A small multi-label image tagger, trained from scratch.
Model: 24-pixel images, arch vit, norm rmsnorm, num experts 16, patch size [2, 2], width 256.
Training: muon at rate 0.0053, 6600 steps, batches of 192.
Rows from expert 6 of block 3, named by matrix and row number. Rows with one number belong to one neuron. Each number is 50 + 12 x the weight over the matrix's rms, rounded and kept within 0 to 99. All counts start at 0.
# gate: expert gate (model.blocks.3.mlp.gate, 16x64x256), inputs 64-127
# up: expert up (model.blocks.3.mlp.up, 16x64x256), inputs 64-127
# down: expert down (model.blocks.3.mlp.down, 16x256x64, transposed), outputs 64-127
gate.17:48 57 66 32 49 45 45 45 52 48 54 60 38 51 68 55 64 50 68 50 46 69 38 53 46 72 56 31 53 57 56 48 69 58 47 51 49 55 51 53 75 26 64 57 47 54 42 33 39 37 52 44 65 56 67 62 50 22 42 42 48 54 66 64
gate.18:54 66 44 64 50 50 36 54 47 41 55 53 64 49 56 46 41 42 46 44 69 47 54 60 64 38 51 62 74 36 43 59 55 37 22 61 38 54 53 52 61 36 58 57 60 52 50 83 58 47 42 56 45 57 28 67 39 75 62 69 49 55 42 35
gate.19:38 58 53 84 58 40 63 47 59 52 51 41 52 40 36 61 54 56 53 55 70 36 60 49 46 35 40 49 43 42 23 55 43 42 51 40 52 51 43 53 55 61 30 62 53 47 52 33 53 45 61 44 46 38 38 51 44 51 47 55 74 61 52 62
gate.20:52 49 38 62 49 34 35 51 45 42 57 52 37 51 45 23 62 42 66 36 56 44 68 46 40 49 54 36 47 46 75 39 37 57 46 42 41 35 35 53 60 42 50 51 44 47 48 44 46 40 44 48 40 35 22 46 48 58 34 40 40 60 47 37
gate.21:56 92 60 58 37 33 46 55 47 40 54 44 53 43 42 25 42 41 45 25 37 66 40 56 25 35 61 41 34 49 62 58 63 37 17 20 41 53 49 49 31 58 44 40 46 57 62 45 55 32 50 66 46 42 38 42 52 33 49 49 28 55 43 36
gate.22:58 51 49 67 24 46 52 49 43 34 53 49 71 47 38 63 51 49 38 50 40 49 48 50 73 57 47 46 39 72 46 59 39 50 32 60 62 49 42 51 59 61 45 51 42 47 59 34 47 54 46 75 36 41 53 41 42 70 66 48 61 52 34 53
gate.23:57 35 52 55 59 63 44 53 48 51 57 54 63 45 29 31 53 52 62 38 66 46 50 43 47 70 40 45 52 54 63 59 47 60 57 67 61 59 58 49 73 73 44 24 52 43 41 68 52 43 41 34 39 42 06 57 43 62 52 43 73 48 36 68
gate.24:46 45 54 87 57 42 55 51 33 44 53 54 66 58 33 64 40 49 64 40 47 56 54 50 64 41 60 64 47 49 31 43 37 42 55 45 34 59 19 48 56 46 28 53 41 63 63 44 44 41 54 51 43 62 51 32 45 44 62 30 55 44 62 60
gate.25:43 34 70 57 47 56 58 50 33 58 58 51 41 54 44 48 32 41 66 17 49 27 55 47 41 39 68 35 49 26 49 72 28 52 58 41 51 62 24 47 85 36 35 57 42 64 62 42 41 72 55 49 44 67 34 46 66 34 18 50 58 57 62 59
gate.26:60 68 37 54 54 44 38 51 37 55 51 69 42 48 52 33 47 50 56 27 61 77 46 56 63 33 30 13 54 63 65 31 58 42 38 55 56 57 47 53 58 59 51 32 25 55 53 47 62 55 44 59 49 29 40 40 47 53 44 73 06 53 56 54
gate.27:48 64 56 40 59 53 38 47 48 44 49 43 33 49 59 39 60 53 26 34 52 20 61 54 41 31 51 72 42 37 57 33 53 64 30 41 59 47 51 42 67 38 39 51 56 58 58 62 51 35 58 57 39 53 29 51 42 74 54 40 69 44 51 64
gate.28:52 29 54 43 38 54 48 43 44 46 56 50 65 49 43 39 55 44 42 50 63 44 40 39 49 53 51 50 42 99 54 56 64 44 55 64 50 61 35 46 65 56 68 46 62 47 80 15 50 42 53 42 36 62 55 46 44 58 47 69 52 55 63 44
gate.29:46 45 41 66 46 57 68 53 39 52 55 50 47 53 36 63 49 43 52 52 37 47 55 55 61 68 58 64 49 64 61 56 64 45 55 40 59 57 62 54 64 56 43 51 54 48 46 32 45 40 70 37 61 39 67 39 53 56 37 33 47 48 46 55
gate.30:53 41 37 56 38 50 49 51 49 63 53 46 45 42 49 38 52 55 53 48 61 64 49 58 58 48 64 30 20 56 48 58 35 35 34 51 32 58 69 51 67 75 42 49 54 38 47 35 41 49 61 65 37 27 57 47 45 59 27 32 59 51 66 54
gate.31:47 38 51 56 49 62 48 57 53 36 57 49 61 44 43 37 38 58 79 63 39 50 48 53 49 52 26 64 58 68 24 29 28 47 45 27 60 42 55 47 86 32 56 45 30 62 52 64 44 72 41 33 55 52 48 42 77 54 65 39 51 52 48 56
gate.32:42 51 37 56 56 38 59 54 45 49 52 48 38 57 57 51 75 45 35 52 45 42 52 53 60 57 52 47 45 43 33 65 57 64 51 52 81 44 27 42 76 61 41 52 23 48 58 49 56 54 45 62 53 50 42 43 32 15 27 56 57 50 38 66
gate.33:43 35 69 65 45 32 46 47 57 52 56 41 49 53 38 32 52 63 29 64 70 21 54 46 65 59 31 49 33 47 43 35 44 52 46 73 38 52 60 37 57 57 47 52 50 45 41 52 52 52 51 50 28 45 32 57 40 49 12 60 50 48 76 43
gate.34:46 94 49 55 48 54 50 57 14 62 54 57 44 49 49 45 44 38 50 51 64 68 46 57 69 58 73 45 44 07 38 37 42 19 48 45 62 56 66 53 37 77 48 26 52 58 68 38 44 44 79 45 44 54 56 52 23 60 56 47 39 39 42 58
gate.35:47 44 55 48 60 50 46 56 51 38 49 45 47 47 56 39 31 45 47 40 54 60 50 48 54 54 11 65 46 62 68 50 21 24 46 58 53 50 36 36 66 37 54 63 53 55 44 36 38 42 60 51 37 41 52 45 33 40 49 35 27 60 54 52
gate.36:50 61 19 31 62 47 33 61 54 39 53 50 48 47 33 45 66 52 58 72 49 59 45 54 75 54 60 44 70 48 45 28 42 30 50 34 68 42 71 57 45 90 31 34 54 42 44 34 49 25 42 47 49 60 63 45 19 61 45 35 10 50 53 44
gate.37:51 67 74 58 66 54 60 50 23 44 49 52 41 48 56 43 41 50 50 57 35 43 66 38 60 63 49 70 40 85 64 48 59 34 55 65 36 40 42 55 58 45 60 53 60 58 66 69 43 69 55 44 47 63 33 69 56 07 15 58 51 51 60 43
gate.38:52 73 39 51 64 57 57 55 50 52 53 50 60 48 62 44 62 53 55 47 62 60 59 59 65 63 66 72 46 69 55 55 22 45 47 50 68 65 51 49 59 21 56 56 61 43 50 65 51 69 52 62 49 51 53 59 47 67 43 79 36 50 40 55
gate.39:46 59 43 54 56 46 58 51 53 41 54 43 75 55 50 55 39 58 52 40 31 51 55 53 50 92 54 42 31 58 51 53 19 58 52 40 54 49 69 44 58 47 53 47 45 51 54 59 54 63 64 39 47 53 54 57 62 59 29 55 50 53 38 69
gate.40:45 60 36 81 46 33 64 53 55 29 54 63 48 48 46 53 64 60 37 53 56 44 54 53 55 46 50 59 47 49 39 56 54 43 64 50 47 52 44 42 47 57 34 53 45 35 56 51 56 35 64 66 49 50 50 58 42 33 50 45 76 51 53 31
gate.41:46 38 29 55 37 35 53 47 42 53 53 48 70 52 54 33 62 53 37 39 45 27 42 50 49 44 52 48 44 47 47 25 55 52 22 68 61 54 42 60 79 58 50 42 58 47 51 36 51 60 41 56 43 45 32 37 40 70 19 61 58 50 49 48
gate.42:46 58 32 57 48 33 43 50 39 60 51 42 47 47 32 29 59 52 60 34 62 40 50 44 64 33 34 72 52 49 47 73 65 45 38 59 58 43 50 48 54 69 72 25 82 68 70 38 46 37 46 55 46 55 50 48 67 35 60 57 36 48 66 47
gate.43:42 45 43 91 34 36 47 49 35 51 51 51 58 56 44 61 50 57 35 47 64 52 43 55 76 56 23 21 45 35 36 68 59 36 34 54 45 38 24 56 40 29 38 51 52 56 49 23 45 88 52 50 58 64 53 70 34 30 70 31 40 50 42 31
gate.44:55 56 39 41 36 46 41 56 62 56 52 43 33 47 61 40 62 32 79 43 41 54 47 48 65 56 22 54 54 28 54 39 42 53 59 50 47 57 46 47 40 61 46 59 49 49 49 54 61 37 58 37 67 51 49 26 30 48 23 66 41 42 43 59
gate.45:49 51 67 72 44 41 48 47 46 47 57 38 59 57 37 35 57 65 68 50 64 53 55 48 37 30 46 47 51 60 49 71 42 51 65 61 44 31 30 55 43 47 70 44 69 33 50 38 39 99 32 45 49 43 46 59 62 40 45 38 49 60 56 28
gate.46:47 47 47 73 46 43 59 47 68 49 52 49 59 51 65 58 31 51 50 53 64 32 35 43 45 58 44 50 59 60 46 68 56 53 64 33 52 51 56 55 55 11 46 71 49 49 56 61 47 60 74 53 52 46 38 58 53 45 65 75 78 60 48 53
gate.47:52 63 40 66 55 51 35 42 47 52 49 48 36 54 53 53 41 52 49 71 42 49 48 47 27 59 45 39 43 38 54 43 39 19 54 53 52 47 55 55 55 66 47 60 49 48 46 63 53 54 43 54 53 44 60 50 68 51 41 36 45 50 54 48
gate.48:61 65 60 51 50 50 43 51 52 46 55 49 52 51 46 41 31 57 42 51 71 31 50 40 45 38 64 68 59 64 29 61 35 54 76 33 37 41 39 53 61 34 68 50 59 50 45 63 52 43 30 66 54 38 31 66 36 58 16 37 77 57 51 48
gate.49:58 62 60 82 47 31 65 52 43 56 55 38 41 47 26 49 57 55 26 33 31 64 43 52 45 58 55 52 34 38 55 46 66 27 40 62 38 56 48 43 58 58 47 41 67 59 41 59 50 57 45 39 53 38 28 33 71 60 54 39 42 57 54 51
gate.50:54 69 48 66 42 54 51 50 34 57 49 46 33 44 66 59 62 39 24 57 37 41 57 48 62 58 74 25 42 37 38 30 57 52 47 46 60 40 57 46 67 65 33 34 44 45 60 61 43 67 45 57 28 37 45 66 37 72 68 42 46 53 47 63
gate.51:45 42 29 60 77 50 54 52 53 53 52 48 42 47 44 50 54 60 64 41 34 67 64 50 46 57 43 19 33 48 59 46 55 32 52 54 55 54 52 44 40 70 54 48 74 43 53 26 49 48 57 54 45 54 59 41 60 46 29 56 76 56 45 53
up.17:49 44 58 39 58 53 36 54 54 47 53 48 47 48 75 39 59 47 57 55 53 58 53 46 76 60 56 40 66 65 60 52 67 60 52 39 48 53 44 59 83 26 60 51 29 54 45 42 42 42 54 38 53 49 48 46 49 34 36 58 63 46 51 62
up.18:57 18 39 37 49 62 43 44 52 56 51 47 50 49 36 71 53 56 61 68 44 37 56 55 40 67 45 47 26 59 31 48 34 52 64 43 51 32 48 55 42 65 53 39 51 35 50 46 47 34 64 37 69 59 71 45 55 40 68 44 35 45 59 56
up.19:39 41 54 80 53 33 61 42 70 57 47 50 63 45 49 43 66 51 60 60 55 29 41 59 30 65 29 44 37 73 43 44 27 58 58 55 43 55 55 50 39 45 61 46 40 59 43 65 51 49 58 46 43 45 35 45 53 47 60 64 75 54 69 63
up.20:63 66 46 43 55 43 46 49 36 56 53 50 35 44 61 47 27 49 56 63 40 68 70 47 60 52 68 30 59 51 89 41 33 65 35 73 44 58 47 45 45 57 49 40 50 44 59 52 51 40 59 67 51 48 41 56 58 56 49 48 52 57 47 33
up.21:62 72 42 42 38 54 36 48 39 38 50 41 57 52 50 32 42 51 49 46 41 39 46 48 40 42 58 30 42 50 39 69 58 48 45 38 54 45 56 44 44 48 24 31 68 53 58 63 59 66 56 65 66 48 32 66 64 58 49 53 38 48 45 46
up.22:45 34 39 35 41 52 68 52 67 60 46 37 64 45 45 40 75 43 66 56 47 52 47 48 53 32 59 40 44 48 59 52 67 37 62 41 61 49 45 35 56 24 77 44 65 44 61 59 45 54 37 59 38 61 48 55 43 41 57 40 69 56 55 49
up.23:41 51 41 47 54 42 48 48 50 42 47 54 43 52 65 72 48 39 48 69 29 36 45 53 62 43 44 53 44 63 49 41 62 30 63 07 43 56 35 54 70 56 46 58 48 48 49 60 57 47 78 61 44 34 88 39 30 80 64 61 52 36 65 42
up.24:58 58 41 52 50 50 55 47 54 61 52 41 52 55 43 45 51 60 59 56 55 53 40 50 51 45 42 47 56 59 49 38 45 64 71 49 52 56 51 49 60 67 91 41 44 50 45 55 61 44 49 51 64 55 55 63 52 52 63 58 80 44 54 69
up.25:39 56 54 52 59 50 54 45 56 54 50 41 54 48 28 47 34 45 41 51 69 71 42 46 48 28 65 74 27 53 74 47 37 45 55 54 75 35 60 50 36 33 56 47 82 51 42 47 42 61 70 46 59 36 44 50 16 00 59 60 16 52 52 52
up.26:47 70 46 81 66 51 37 50 51 57 52 56 52 52 22 44 39 47 89 29 70 55 61 48 45 52 54 51 47 59 42 66 30 63 10 51 65 59 65 35 71 72 73 50 37 37 43 48 52 70 46 59 43 45 79 49 54 73 62 33 44 34 52 54
up.27:53 41 48 29 34 49 38 53 57 57 50 57 44 55 60 66 56 62 47 72 49 59 45 62 68 54 57 31 34 29 36 60 48 47 67 46 55 45 60 53 24 74 34 49 42 38 51 56 54 46 35 34 63 46 47 51 41 69 37 81 45 57 74 63
up.28:54 49 65 63 48 41 48 52 52 52 50 41 52 52 71 53 54 55 68 63 33 43 55 56 51 39 47 63 56 15 47 40 35 55 44 54 47 37 55 49 38 43 50 41 41 47 23 58 45 57 56 45 50 37 54 53 62 41 32 14 34 60 65 34
up.29:46 42 63 41 52 54 65 48 42 52 50 52 48 47 44 56 36 54 32 48 45 65 35 56 55 42 44 26 72 43 57 56 61 55 43 50 47 45 60 46 39 73 66 48 39 48 43 52 43 33 37 58 44 46 71 75 56 80 27 42 16 49 51 46
up.30:59 37 42 45 72 60 58 50 49 57 49 55 50 43 53 71 41 46 48 52 50 41 46 64 60 42 32 52 50 54 48 44 36 38 67 43 48 47 45 62 67 43 41 28 52 64 60 55 52 29 50 79 67 54 99 55 18 67 40 69 53 38 37 59
up.31:41 20 58 49 49 71 48 52 37 47 48 49 58 51 63 49 59 51 92 67 52 56 49 45 59 55 55 48 35 55 45 46 50 52 55 42 53 63 53 44 78 24 39 75 41 49 48 49 49 75 50 38 46 67 53 56 56 44 55 45 88 55 49 50
up.32:54 49 49 37 56 59 49 49 41 54 49 53 51 56 55 68 26 46 89 58 66 43 33 44 41 58 63 59 33 52 60 31 53 53 58 33 48 26 44 57 69 55 23 40 62 58 63 15 49 56 41 61 69 57 66 54 50 39 53 57 23 50 44 56
up.33:53 43 57 52 53 49 58 53 34 55 49 46 41 49 55 45 37 38 73 51 36 51 52 45 54 56 58 20 48 61 61 37 60 87 54 51 41 60 33 49 58 17 53 55 51 42 58 41 48 35 56 61 50 59 24 63 27 49 56 61 59 51 37 55
up.34:56 43 45 61 53 39 56 43 48 54 46 46 45 53 52 49 28 53 39 64 57 39 35 50 58 42 41 67 65 56 29 57 57 62 35 50 51 61 36 44 56 19 18 49 56 54 51 63 51 42 31 57 76 48 40 58 47 46 11 50 34 40 33 40
up.35:46 58 33 54 39 52 39 47 18 57 50 52 37 45 39 50 50 46 49 50 50 28 56 34 39 51 52 72 63 43 36 38 58 51 27 56 41 49 52 57 35 59 75 40 46 39 48 67 52 66 46 45 56 48 22 45 57 53 57 49 44 49 33 36
up.36:55 51 51 51 43 55 50 46 38 48 49 49 49 45 67 57 56 47 46 46 31 44 44 46 50 43 16 59 37 30 37 57 47 38 24 52 58 49 43 54 43 50 56 34 29 49 51 56 51 44 45 40 58 57 72 52 65 43 61 39 42 56 62 50
up.37:46 44 53 53 59 54 52 48 58 51 55 57 53 53 49 34 40 49 79 67 56 69 46 67 44 49 38 63 62 53 47 40 57 57 50 53 37 32 62 61 48 67 64 49 31 46 43 60 54 49 47 47 40 38 47 52 56 54 31 49 44 54 64 47
up.38:53 64 52 45 47 53 47 49 54 49 50 45 46 55 38 39 32 42 44 67 71 42 33 52 40 37 45 22 43 54 78 62 46 31 44 42 51 63 54 48 45 63 32 58 65 52 36 65 66 50 56 68 46 56 67 59 34 27 51 69 56 54 67 46
up.39:47 54 55 48 37 53 48 50 56 43 54 48 45 47 42 59 31 42 44 28 46 46 55 47 36 60 46 43 23 68 60 36 36 42 56 47 68 48 78 56 70 78 67 51 45 44 45 51 41 57 51 57 49 41 71 41 66 57 53 53 54 41 46 53
up.40:55 44 42 39 47 48 35 47 54 50 50 50 70 46 68 46 39 41 71 48 45 58 36 48 41 54 55 38 67 49 40 69 50 23 61 77 41 52 50 52 54 65 35 43 42 41 52 70 55 70 48 46 62 52 70 42 47 58 64 41 47 55 43 56
up.41:45 45 48 57 51 51 46 50 34 50 56 55 78 43 59 51 68 48 52 49 59 62 47 40 59 38 48 68 65 65 25 36 45 58 19 44 72 51 26 52 60 76 50 18 57 52 57 34 47 65 46 52 57 49 57 39 43 40 46 54 59 48 40 43
up.42:57 42 50 36 35 60 52 50 41 41 45 43 40 55 52 48 37 42 24 33 30 49 62 52 34 53 63 38 57 55 49 69 45 56 44 57 41 52 55 38 38 48 50 55 42 53 32 63 40 65 39 42 44 44 42 53 77 59 31 27 44 47 46 54
up.43:52 34 40 69 62 30 57 48 51 51 52 48 29 56 48 38 44 71 48 80 45 46 47 56 64 61 41 65 37 48 55 23 54 41 64 52 41 60 43 56 68 37 47 48 50 48 34 65 48 16 34 42 43 52 49 45 32 61 37 78 39 51 49 60
up.44:60 31 54 79 54 61 61 49 50 62 54 51 41 56 45 51 45 55 38 42 56 69 41 32 64 35 43 16 60 47 54 50 51 48 44 43 48 74 41 53 40 34 52 45 24 51 53 59 36 33 35 43 31 46 22 66 60 37 41 74 61 58 46 52
up.45:62 49 53 58 60 60 50 50 38 42 46 45 62 48 33 60 66 59 48 54 65 60 58 53 71 35 37 70 45 70 53 55 41 45 70 61 65 44 57 58 68 46 58 55 40 40 56 50 44 75 38 46 47 51 74 47 66 64 37 56 34 54 59 42
up.46:52 50 46 58 39 52 42 49 81 49 47 48 50 48 50 60 33 59 49 54 54 48 48 42 34 59 58 53 50 76 46 59 42 47 67 52 55 53 63 50 50 35 41 41 51 49 71 65 56 77 62 52 42 48 36 60 45 56 84 55 56 54 11 65
up.47:51 42 36 54 48 47 55 55 32 47 53 47 39 50 59 60 46 50 64 42 56 49 46 54 47 46 53 56 56 55 55 49 57 47 69 36 48 40 36 45 50 36 62 52 52 43 53 42 43 29 65 44 70 52 49 39 44 38 26 59 64 66 62 45
up.48:51 45 62 28 51 43 52 53 38 52 51 54 50 48 36 50 35 61 22 60 49 50 65 55 52 56 40 34 43 67 28 51 51 65 76 38 35 38 42 41 56 45 50 58 51 53 31 58 44 67 59 48 48 46 46 50 48 64 47 49 63 50 49 53
up.49:58 67 36 59 51 36 41 54 66 47 42 70 49 49 56 41 48 37 46 40 56 51 41 53 58 42 54 73 49 50 75 34 39 66 64 50 37 51 46 50 44 69 44 48 31 37 52 20 53 50 49 51 45 36 68 53 39 43 17 49 45 53 42 66
up.50:55 63 48 36 46 53 54 53 53 49 54 43 47 54 73 50 37 51 41 41 43 65 66 51 54 40 55 33 15 33 51 39 40 65 47 34 66 56 47 46 61 18 53 51 41 45 50 45 55 65 43 44 39 50 62 37 42 60 77 83 69 57 33 60
up.51:48 22 35 67 58 43 68 50 66 56 54 52 63 55 65 57 66 48 53 37 74 54 53 39 67 60 38 29 45 63 52 51 50 48 50 67 63 56 42 44 43 69 21 62 64 55 38 44 39 27 54 52 55 48 57 53 27 77 51 58 47 49 51 59
down.17:30 60 60 64 28 46 56 43 53 29 44 46 45 35 48 48 48 50 61 41 47 64 48 25 71 61 64 39 56 35 45 57 49 47 56 66 52 55 51 43 48 58 44 57 52 66 52 59 29 47 63 56 51 27 49 40 71 40 38 37 46 53 51 57
down.18:54 42 26 50 63 46 42 76 49 44 62 71 45 40 45 75 40 54 66 72 62 57 51 60 54 31 46 63 68 51 38 52 40 64 61 43 50 45 47 50 31 50 45 59 38 86 48 56 55 54 66 51 62 33 35 39 23 64 58 62 35 44 39 54
down.19:55 74 41 52 47 44 45 47 46 57 40 51 57 40 39 32 29 46 71 39 56 44 42 58 55 51 56 56 36 62 25 44 56 47 58 33 49 45 53 44 87 68 55 46 44 41 37 55 25 62 68 58 61 48 55 36 40 40 57 64 52 56 45 58
down.20:60 65 43 48 43 72 47 52 42 63 62 39 53 41 61 67 46 45 49 33 70 40 59 49 59 57 46 57 35 50 71 38 33 45 73 50 45 45 40 71 75 40 59 47 62 75 41 60 29 63 42 67 40 58 51 34 60 59 66 44 43 57 38 42
down.21:75 45 56 28 54 27 32 21 57 54 30 31 44 50 51 55 59 68 35 56 14 28 52 47 47 50 24 38 44 45 32 36 62 55 32 53 49 43 69 53 45 52 65 47 40 51 40 67 31 43 37 49 61 34 50 45 60 70 39 46 49 51 64 53
down.22:17 55 39 58 48 26 71 67 50 47 41 48 47 70 55 36 54 31 62 60 46 14 59 52 28 45 51 64 49 53 48 45 49 50 48 64 36 37 65 43 52 65 55 54 53 59 32 46 39 44 57 31 65 49 58 41 47 49 47 46 56 48 55 63
down.23:54 53 67 51 27 30 41 46 65 44 64 44 54 46 75 36 50 67 44 28 37 47 33 46 52 46 22 40 48 43 47 70 52 27 46 30 56 28 35 62 08 60 38 56 48 35 47 74 67 51 44 50 29 42 42 70 65 52 53 64 56 69 52 26
down.24:41 43 26 46 52 44 39 26 40 42 45 65 51 66 40 72 64 60 46 38 48 57 51 61 44 44 43 57 49 52 47 60 65 42 37 64 52 55 78 48 30 48 53 40 49 48 55 21 63 40 48 56 55 67 43 48 47 62 69 56 34 51 54 49
down.25:45 64 46 67 66 51 63 52 42 54 59 47 40 36 40 54 33 40 30 51 66 51 46 68 55 37 43 62 57 47 53 53 36 63 53 66 46 46 64 54 75 48 08 65 27 50 47 66 57 65 41 22 55 49 38 51 05 32 53 27 29 52 48 46
down.26:55 43 51 42 57 49 65 29 62 94 54 55 65 60 47 27 67 62 59 70 46 47 41 59 51 31 39 36 89 66 54 48 42 43 38 66 38 47 12 48 55 53 45 45 50 39 57 55 52 50 29 39 43 51 50 59 38 36 58 38 53 55 53 19
down.27:41 38 57 48 45 49 34 43 41 54 46 60 31 64 74 60 32 66 51 38 81 81 56 43 42 53 38 41 53 39 61 75 53 49 47 50 52 51 63 37 39 53 43 64 68 62 42 28 50 47 51 34 51 44 46 63 57 65 50 20 41 40 61 57
down.28:52 51 57 44 52 41 54 67 35 39 72 32 48 48 48 53 67 97 48 43 37 61 59 52 65 28 47 48 53 40 54 71 43 44 57 41 44 51 31 56 43 60 45 72 51 48 71 58 34 45 54 53 46 38 41 69 48 77 49 41 42 53 33 42
down.29:27 37 41 32 56 50 54 53 74 29 41 52 53 61 36 46 48 32 51 45 33 58 51 31 38 28 44 47 53 59 52 55 46 59 55 62 28 49 53 51 45 47 44 41 40 61 41 57 51 19 46 52 43 54 65 25 74 58 48 45 45 58 59 60
down.30:54 30 32 49 60 42 37 37 61 58 54 44 55 52 60 55 51 57 45 43 59 47 43 40 43 51 48 43 34 49 41 79 54 43 52 55 56 49 26 54 51 33 38 32 48 47 54 40 42 62 41 23 34 46 62 52 49 65 48 47 47 55 50 70
down.31:41 55 61 72 64 34 50 67 33 54 55 45 34 60 35 51 27 49 32 35 44 43 49 58 55 74 32 46 44 73 45 59 45 41 54 48 35 54 40 39 57 52 44 53 42 61 45 59 25 71 59 57 66 46 47 57 51 40 52 51 54 42 54 54
down.32:39 61 45 56 54 43 41 27 53 65 58 53 49 63 40 58 46 49 53 63 64 55 46 68 32 62 69 56 41 58 68 59 31 28 39 73 70 50 61 69 75 35 29 40 50 52 62 45 58 50 45 73 43 52 63 57 51 54 31 55 37 62 47 53
down.33:39 35 29 60 48 55 39 70 38 28 30 45 43 49 20 40 42 70 30 62 36 40 74 27 58 49 42 47 37 51 64 68 62 59 43 42 42 65 51 44 33 24 23 52 47 41 51 54 57 38 50 75 50 51 50 50 28 64 50 50 58 28 51 52
down.34:63 29 46 58 32 47 51 74 65 49 44 29 41 36 48 63 54 65 63 52 62 69 43 31 69 56 81 48 51 40 51 71 41 35 54 45 40 63 41 40 63 38 77 50 57 31 35 30 49 50 34 69 25 35 64 49 47 46 42 37 34 19 47 49
down.35:59 58 46 37 45 68 59 45 39 39 35 47 51 18 60 58 54 27 39 52 64 57 48 56 54 38 41 46 49 73 55 53 46 53 36 57 66 51 61 70 37 43 48 45 40 58 61 50 51 46 48 62 44 71 43 53 45 51 63 53 51 66 31 67
down.36:24 68 57 43 65 69 60 55 57 54 37 72 68 57 49 34 50 48 47 74 62 53 47 49 63 54 48 37 53 56 51 45 47 54 37 46 67 53 74 39 60 36 40 27 40 44 56 67 58 46 65 60 72 60 64 43 55 43 55 42 46 49 62 64
down.37:69 31 45 56 50 45 47 51 59 56 52 32 51 34 32 52 51 62 57 57 50 53 66 31 58 26 58 42 55 48 37 48 64 53 55 46 54 31 58 37 25 55 39 51 40 46 20 56 62 37 45 42 44 20 56 39 58 45 50 52 50 58 63 44
down.38:40 24 72 45 58 44 66 39 58 48 54 41 41 64 49 58 35 62 43 31 58 59 59 73 27 50 44 40 50 39 43 67 55 33 31 48 52 50 48 64 43 49 35 56 57 54 47 51 52 65 25 39 47 71 47 64 56 61 52 50 66 53 36 45
down.39:50 65 68 42 48 29 64 47 43 40 57 44 42 52 41 60 55 65 58 57 27 51 52 50 63 46 25 54 44 40 43 54 48 53 42 58 55 47 64 61 36 47 66 53 39 52 39 58 57 37 56 22 45 43 49 38 15 58 23 55 51 41 51 38
down.40:49 46 58 42 64 66 56 60 26 59 51 34 37 62 51 46 40 73 60 50 66 44 56 52 45 44 47 53 55 61 64 11 50 56 46 41 38 63 53 50 35 45 53 32 59 40 65 40 54 64 42 41 51 61 48 61 57 51 65 63 70 44 45 38
down.41:51 74 42 63 36 48 42 56 40 26 55 52 19 59 70 55 50 33 53 59 43 47 44 56 64 23 43 50 32 44 39 57 42 72 64 69 38 55 57 61 36 60 74 60 50 54 61 61 29 53 51 47 48 53 45 56 50 53 58 45 56 58 63 48
down.42:58 49 47 55 48 54 43 39 55 43 40 39 50 43 57 51 31 59 48 38 46 43 39 52 61 46 58 46 73 55 57 32 39 50 48 45 48 58 42 63 46 44 35 73 50 71 52 37 62 38 36 48 44 45 29 51 58 46 51 65 38 58 50 50
down.43:53 63 70 43 36 64 61 36 30 56 58 65 62 49 50 53 25 40 39 47 79 55 52 63 65 53 72 77 53 58 49 58 59 54 53 45 41 74 55 59 72 51 47 34 77 75 55 74 51 57 43 38 37 64 81 47 29 73 65 72 41 34 39 81
down.44:51 57 22 52 39 52 52 44 64 52 58 53 60 50 52 57 51 34 25 58 44 50 63 60 58 51 44 52 55 43 48 72 55 27 41 82 47 50 40 51 69 27 54 47 42 80 28 31 61 72 40 23 53 68 34 59 48 32 48 46 35 51 50 54
down.45:67 50 52 76 34 54 55 27 72 34 63 42 47 51 70 67 50 51 61 60 57 38 87 46 46 69 48 55 38 41 64 47 64 35 60 61 55 64 29 61 79 41 72 48 58 30 56 55 48 46 74 42 60 60 61 53 50 56 30 54 50 63 49 59
down.46:63 38 58 50 65 47 52 59 43 59 60 52 49 53 53 49 59 49 37 41 46 41 49 60 27 29 40 68 76 49 50 52 56 42 64 43 30 47 41 63 46 36 39 58 31 47 35 47 55 76 66 72 61 51 63 75 74 52 56 36 58 28 52 39
down.47:55 54 51 36 52 51 54 40 38 77 53 56 47 62 52 53 54 55 45 57 65 43 59 39 53 42 53 34 70 50 38 51 32 57 37 43 42 23 43 37 44 32 47 39 43 55 36 51 51 54 82 45 55 38 44 56 37 41 44 54 51 43 55 64
down.48:38 61 54 57 47 49 54 33 49 63 45 55 58 56 47 59 53 34 56 41 42 70 51 41 49 63 70 66 42 55 23 37 44 59 44 49 38 46 39 41 65 46 53 40 64 56 50 39 41 37 63 68 53 61 44 30 25 45 41 60 54 66 48 46
down.49:47 64 60 52 38 66 43 47 33 29 52 64 37 24 33 37 23 44 43 57 57 56 31 46 37 48 47 58 36 66 46 57 30 45 61 56 57 60 38 26 58 37 20 53 78 56 63 75 38 41 52 80 64 34 52 53 51 42 57 48 42 60 62 74
down.50:46 56 43 39 67 28 34 63 57 45 58 57 45 44 46 48 49 68 48 56 61 54 38 42 65 55 39 59 52 55 44 59 54 65 58 64 34 56 72 40 55 42 41 45 25 42 51 42 35 43 39 29 61 54 57 43 69 39 49 48 56 51 56 46
down.51:51 29 60 59 71 47 64 41 38 27 50 46 54 42 63 42 66 41 35 36 36 61 65 36 42 38 60 53 45 39 56 77 69 51 60 68 47 47 48 58 49 47 42 56 28 37 48 39 50 40 51 53 32 57 56 67 55 43 49 38 76 52 54 45